{"n_mels": 64, "encoder_arch": "transformer", "encoder_head_dim": 48, "encoder_fused_qkv": true, "encoder_moe": "soft", "encoder_positions": "conv", "fusion": "cross_attention", "decoder_norm_position": "res_post", "decoder_mlp_ratio": 6, "decoder_fused_qkv": false, "decoder_tie_embeddings": true, "optimizer": "adamw"}
Rows from block 5 of the text decoder of a small encoder-decoder audio transcriber, named by matrix and row number. Rows with one number belong to one neuron. Each number is 128 + 32 x the weight over its row's rms, rounded and kept within 0 to 255. All counts start at 0. Numbers have three digits each.
After each neuron's rows are labels from the 100 texts, of 14976, where the neuron reaches its highest value: "tokens" is the input token at the peak. Only what is clearly more common there than usual is listed. The data: short read English sentences (LibriTTS-R).
# fc1: MLP up (decoder.blocks.5.mlp.fc1.weight, 1536x256), inputs 208-255
# fc2: MLP down (decoder.blocks.5.mlp.fc2.weight, 256x1536, transposed), outputs 208-255

fc1.219:102088056081134136180121099131153136129131165068069116167055143104092142159115105125120138163196120153140113154067089090074107102148138177127153
fc2.219:065144092098153089183158141148091119147100077115117152149094111150085152164144125115114159092162107107145111215151100111108171170164156088130164
tokens: "<end>"

fc1.598:114134130125142123112162206096084085073148164107097058124094144132149102072109164084168064111134101138124188102081119205108123193119089164155170
fc2.598:081126079125117116156138165201141102204120122136142152161133144112135134167185098152067176081149131098159109130065113094123117078078168133121109
tokens: "let"; "tell"; "the"

fc1.700:129103132134197117121103083155142147131131164119124066109130150088114095131076095103164050177188150128127074164136107159083078148139111162135150
fc2.700:136151082156140086190129094159122153128141138211166115121085130075121144108134088101151133137197126123131146086132137082137179140110086120192106
tokens: "you"; "a"; "i"; "more"

fc1.347:144122158089136131142086197145104128086136163117114095157123156096115159092037123039185084111114115150097158154122095138108120133135082180134163
fc2.347:059113137150125112114105039165195148184116099110147114137137119083122123150122072144155159111114162111187130087101120091148160147099153131109145
tokens: "this"; "the"; "his"

fc1.628:117130169118112120121109132120133115104162121147136127082099136132136077130169184064091126140125145138111119132082100155095114107148143121089133
fc2.628:165068091121129112166123154166111148112107110105164122082113122124115124193123102086129195116082095106112200145162147087116141114151153135099075
tokens: "have"; "had"; "i"; "not"

fc1.139:117098062082145127168106166092127121156100105104157104106126174121140151147125134062135100111115140178188162149127097149099125139131174171140159
fc2.139:084136131148110092100129147104130126129120097081099120163129112106077159166102059158110151115126108096170150184165133131146080090106139121116116
tokens: "what"; "the"

fc1.155:134139143128125128145085147186191159170183192151110078175062153095100130163115056081154107134152109125164047116141096094104108103149126127080123
fc2.155:174083067129122127155167079056123148145089074146117181159116090214096187152127120115130162146164113108153094073109140112154093146156150105069084
tokens: "be"; "i'm"

fc1.93:116100093108127130136149172061131117149114119095129116088131159131164152185178126090135074067092152130069142138123109167118104101135161151099134
fc2.93:084158131135102087116146095152166198115088116138170129108137162145093124132123076091129122167172104107149154115161192068133124175110176137105137
tokens: "his"; "the"

fc1.207:091096166132182123128161116110144124184105167073116099165117166177136161117179216079146120119194102155124157125122113167122088142113193149140170
fc2.207:149147101125120143079112144149129142195149170173151135140130124162164137158128109091133148136179099136125090151168123170179125113051156096090135
tokens: "what"; "how"; "if"; "as"

fc1.580:117096118078124213126171116147156084125130161149078132150128129199215115122121168104125071097126132180197174090135086182131109135167087121115158
fc2.580:107105135133122144111089048178133149149112166129157069156142127126122073134152049130127146158162126139192142074076136116122170090112149105116119
tokens: "let"; "the"; "said"; "mr"

fc1.425:122104141131085164120125086100177082156198122115169142138134143102123135110144118051126159162148115168161150154152091118120094061147151145121181
fc2.425:135143128118188169164095069174123134182129046120131118084137134110140108190169132102112144134129107091107082152189092102131112124103093127128047
tokens: "what"

fc1.177:195123139103165174092148135096149131134133175107126061188081096098136106105129136150158089206141155144115175114120106146121168095141162124108124
fc2.177:153116063114143141142165220100128103147084097186147146169137107116162170132107073138167164120072137161118125069056149141137162156140130182117086
tokens: "not"; "don't"; "must"; "to"

fc1.209:130153106108177116120116137177115147110160140130088124175103158119140072138116101135167050131092099151169113179153127140109074186151119155113124
fc2.209:081080125143124124162135124103149135180087101090203162147136098119101147124124078101117186125182144075164171061091141108233183172096176127100091
tokens: "let"; "tell"; "to"; "of"

fc1.110:144144114137124107114178130122143142201133131175068098104151134113139107159133191111120104137165125103137079113092062193126159061147109127143151
fc2.110:054131123145120092140121121162142161127110087069156185158115126139142126168140038071135169109145122097194114198117124107127141133149131096118147
tokens: "not"

fc1.619:128114197118096100073110159110127111168110121133145111091147148103206133164101130105110089096104168151147113146113086153095057061145173131124112
fc2.619:135180126131102153136083131135133135165127154108101153134161123161111130099108077109140141151142114160221139098135115118077187138061178143096157
tokens: "the"; "and"

fc1.68:119125163131160096159162147092124166087139131118112106064180143134096165115157174083121061082104172124105145069153114162104128147136093138204157
fc2.68:107102130108153113144176124129112144101134094111089134130119115128133128088095155142129081114050173140116155082090144122097166144128062116215148
tokens: "the"

fc1.364:194061104124148156079130083133149143095142137130124100141130148166168149117106177119142063134146113135195162083164162108106125117171087145143154
fc2.364:066148032130065152158091112144161169085102165149166137110141113118127163138133089118077171123143130128109131132126148100131134081134197099077105
tokens: "she"; "the"

fc1.127:136140098124102165113110115139169163122157139132152130093157148176073090116163115095114131132117090140230144139176126114136070100143079117149117
fc2.127:144115135109127149121155144140129129096091118097114143135102137117107174121088035140113125123095115130121146078107149124180135154154056061102102
tokens: "be"; "are"; "he"

fc1.545:136073144130167142083166116103137183087080160168059128123154149137255140094097205071148133117164216145146156122095118161164150126117155101156151
fc2.545:079117110141130141119200160126173145135098131098142142164127127107100129104074112108127148089143094113168128114077201125214207133150153136114142
tokens: "our"

fc1.227:108146144099121125121122161088152126182116150174122164095130133166148156130094173115139072113167117110155141079102141179141099170112152136134162
fc2.227:133167150175139114152122142148149170169134126125077117140155130160072104123134124167041125153162120122165097088158130070121144134106088074116115
tokens: "the"; "to"

fc1.17:128087045120102178063119123107171097118159167172093109133114183137154059113101115129144083125126139161171203091119106163075094109126133167092188
fc2.17:077107160144116149086113137161148132171106163140164130107134150146147113111160117139107136127137167133231110109080115106144190109125162162090178
tokens: "let"

fc1.571:137087154093107162122155149107177131137161119072131127111143134067159119097089100147176101115087096145163135115121096133155066097132191151088154
fc2.571:074153040162122115167143108133122131195110110136129128149138111093127140146117036113145106096200152114152158104116169079161154165135131125130068
tokens: "his"; "as"; "if"

fc1.584:135107204091129102095131158124131097140120122141124095104126165127130105081085151068138090117109155137111089137109111115152100080124176216112170
fc2.584:173086145144108091184142103141109187178105125131110130139095137148087148165151130071099195091139155143153114095134120081125152084125151104050071
tokens: "she"; "he"

fc1.225:135171134097103091124114138126128092123119110159092090060194149123156148142161096020120126151144134135138148132167149080106145072152147214139140
fc2.225:068124125123130107143129106208147112182109082083197122168097130127088114165151094139098181166129117145140130167119082099173147101139118096121137
tokens: "be"; "a"

fc1.180:087122114118158174093109160071169104114109132126158149140116142194194145089093179126146117145114141138145174151133103169092084131102150137171137
fc2.180:101148061147120074139138176117120154119131171128086138169190117087153189170076113118112149129125154132101054134090141153171112092115114125110104
tokens: "this"; "that"; "the"; "those"

fc1.673:139113062101163137097145085060108108144138112189104121097160158119143179108115150068158178135155147177136182155144111122059115173126122134140181
fc2.673:104143080138154077140061150120136176114052109108128142193113129132093194124100071117114167148106112093157101203163144112151172121183203108195160
tokens: "<end>"

fc1.538:128109147089130116107154167081097127139108119137144093071134153156163130122104149091131144124087175147151129174078075164128087109152203150153142
fc2.538:163133146169173060158095018113148172077103114123127163142114141143152173128093102161122161110151154106122087130109142116114144120123162126144120
tokens: "<end>"

fc1.663:140108065124108105150184166056091064100135111086053073117138155123110114115104145149141033098124142116113204111092101207144097129105126125131137
fc2.663:114110151139118122144130130158108130176119085142131087171134127124107130147133070109095144131116118103165132116112140096125122141136110097091116
tokens: "the"; "to"

fc1.428:142123083117121147147119213133082106073146171084116091106109110095122131137085148062118130106129122153099113122110134148103149051107114132136158
fc2.428:055152148104149122089146083183146156183135098137163090176074145108104150157181048124156149137168138081158084149154148060177117162131128163063139
tokens: "this"

fc1.476:086136105058148152100161136129100068125122141128125081132081129075115134135070060090170026137125158149149077118058095189163113087177117174126125
fc2.476:134116178153141148139124115125185180190063107148159091140167112143128091152121070161086165095124133082192136105108114058108187173109164117086087
tokens: "his"; "the"; "to"

fc1.335:135164144141200203139138122133089124167165137161131073150145130130142139068118141093202124181156169171146148166140090118100145111135124198100149
fc2.335:074193160099100110197153137116108152159099116093151152155122132108131129127150102124128112103139102134137114192100139122120104129137170053171136
tokens: "you"; "i'm"; "no"

fc1.497:110086052072131125098140070101104177130122139154090137063209172174161122090124153133147128096148143141140128117103106141106132150133166202161148
fc2.497:138168106128171153163153158111148132159125165188191132185148124098064185123118114137107144121169097112109118101121114154108181113097209103105130
tokens: "<end>"

fc1.231:079113147095196206094132140101094102163111136147125114133122118112126141095097157085129105128121150125131121137063112192149131125116198151103158
fc2.231:152150077151119107150165199117129160157113128092076158170123111115078068081127041124165100140204111102162128123084135117134171211065109122075154
tokens: "the"; "his"; "your"

fc1.749:106085136130132154143173136099074181145108137148144127156102157139114092116153159115150120161217122110178092133108155119135182120176110172078137
fc2.749:106145118113155119176089155146106141163096128125138121068158121167118133159134078092112131132188093134184128092167131180100123112053148114129113
tokens: "what"

fc1.712:129106092070161143114137107087117112111087125126132106117092159139170104080132101155162079098100150118079126137135128169070094169132174197091142
fc2.712:105138132134113102154134152056124168104153173164113210123158115123118137092118200073161138124184136144186131094098138139095136167083122104121126
tokens: "his"; "the"

fc1.88:117162123084143114095158167081152105117142165142149126073134165129152139074129183087147088142132107171144146157157139162094099164124103174155170
fc2.88:042139086112161100133087119119166165123060101134164176172149132092128177127115154111127185153153155082142104188102188121159124157147161106089154
tokens: "this"

fc1.624:107132066124170146173124161099144138129141144128105075137175132129159174091090129049154072132140113154109185122127119194122063101154100134106185
fc2.624:074142089143169136139113107172201147160134068121130123135121123091084113133079071134140127094199104086154104117117123112147130173092113176082138
tokens: "this"

fc1.64:106131072132114149102089121148150199168134181076066095154088163127124049126129043144141151124189118145141158125046104100136120117132143139106147
fc2.64:119201128155116121114161145132107134172136122111117099152097122155104121166098171192081096150162138150196089134095099070114116156111129137152189
tokens: "have"; "let"

fc1.631:132107082095119181117068108150144138164163146137096088150114151097123065151165101142130097154160103161094058122100107139100129152119126159067128
fc2.631:120115099160117130141127157094150157101053152118095145150128098134151146123102136155067182129161157122089150135065131097120102102124176147152130
tokens: "let"; "you"; "i"

fc1.458:046121174114148119138167156067081142171118194100116126146119184106045146110142168122086138153150120213175126133059142150136123115172177152152172
fc2.458:124154071157109125185136089135154162187143119113144102126170102115111127136118104071126147072201093125127152036160125138176167144098092079085099
tokens: "<end>"

fc1.390:144111102117114173126100089144092143112140149122111095120137157095166099147125111105132037151093120126127083124177119090136074045123098175118127
fc2.390:110180136140132141126124153118144105073122162128134096135141121110091135133110086166128161165099136100103160111107112148039108130098099130076122
tokens: "what"

fc1.146:106100128122131139111135160148070167060107144119179073136182171131163119057132134091127175143121194158146143164073128139127131113171169143155142
fc2.146:121171141097172133107071169087082120109133170157096117142190121162122163108169156055145150145165124156080095163111104124079210107135141100192157
tokens: "<end>"

fc1.686:080135138085125081090149157147154065168120157091141092101089116123096122105158103122108038114150104131169083153095115156101137163111147129102147
fc2.686:086138117150086064163100116166109150130117137077176165136147104148111107132170078142155120107189129071194143134144112091130131174100163136088070
tokens: "let"; "at"; "the"; "of"

fc1.4:108153137142119106121133163108113126159150101089173147122178146182090101088212182069156151160215120143189195133135130145117125161114090131155156
fc2.4:096146161109075129049170136123182138127077123153185113140080111043102119122058104166101116123066101116102128153112123107160177122143144154144093
tokens: "what"; "that"; "for"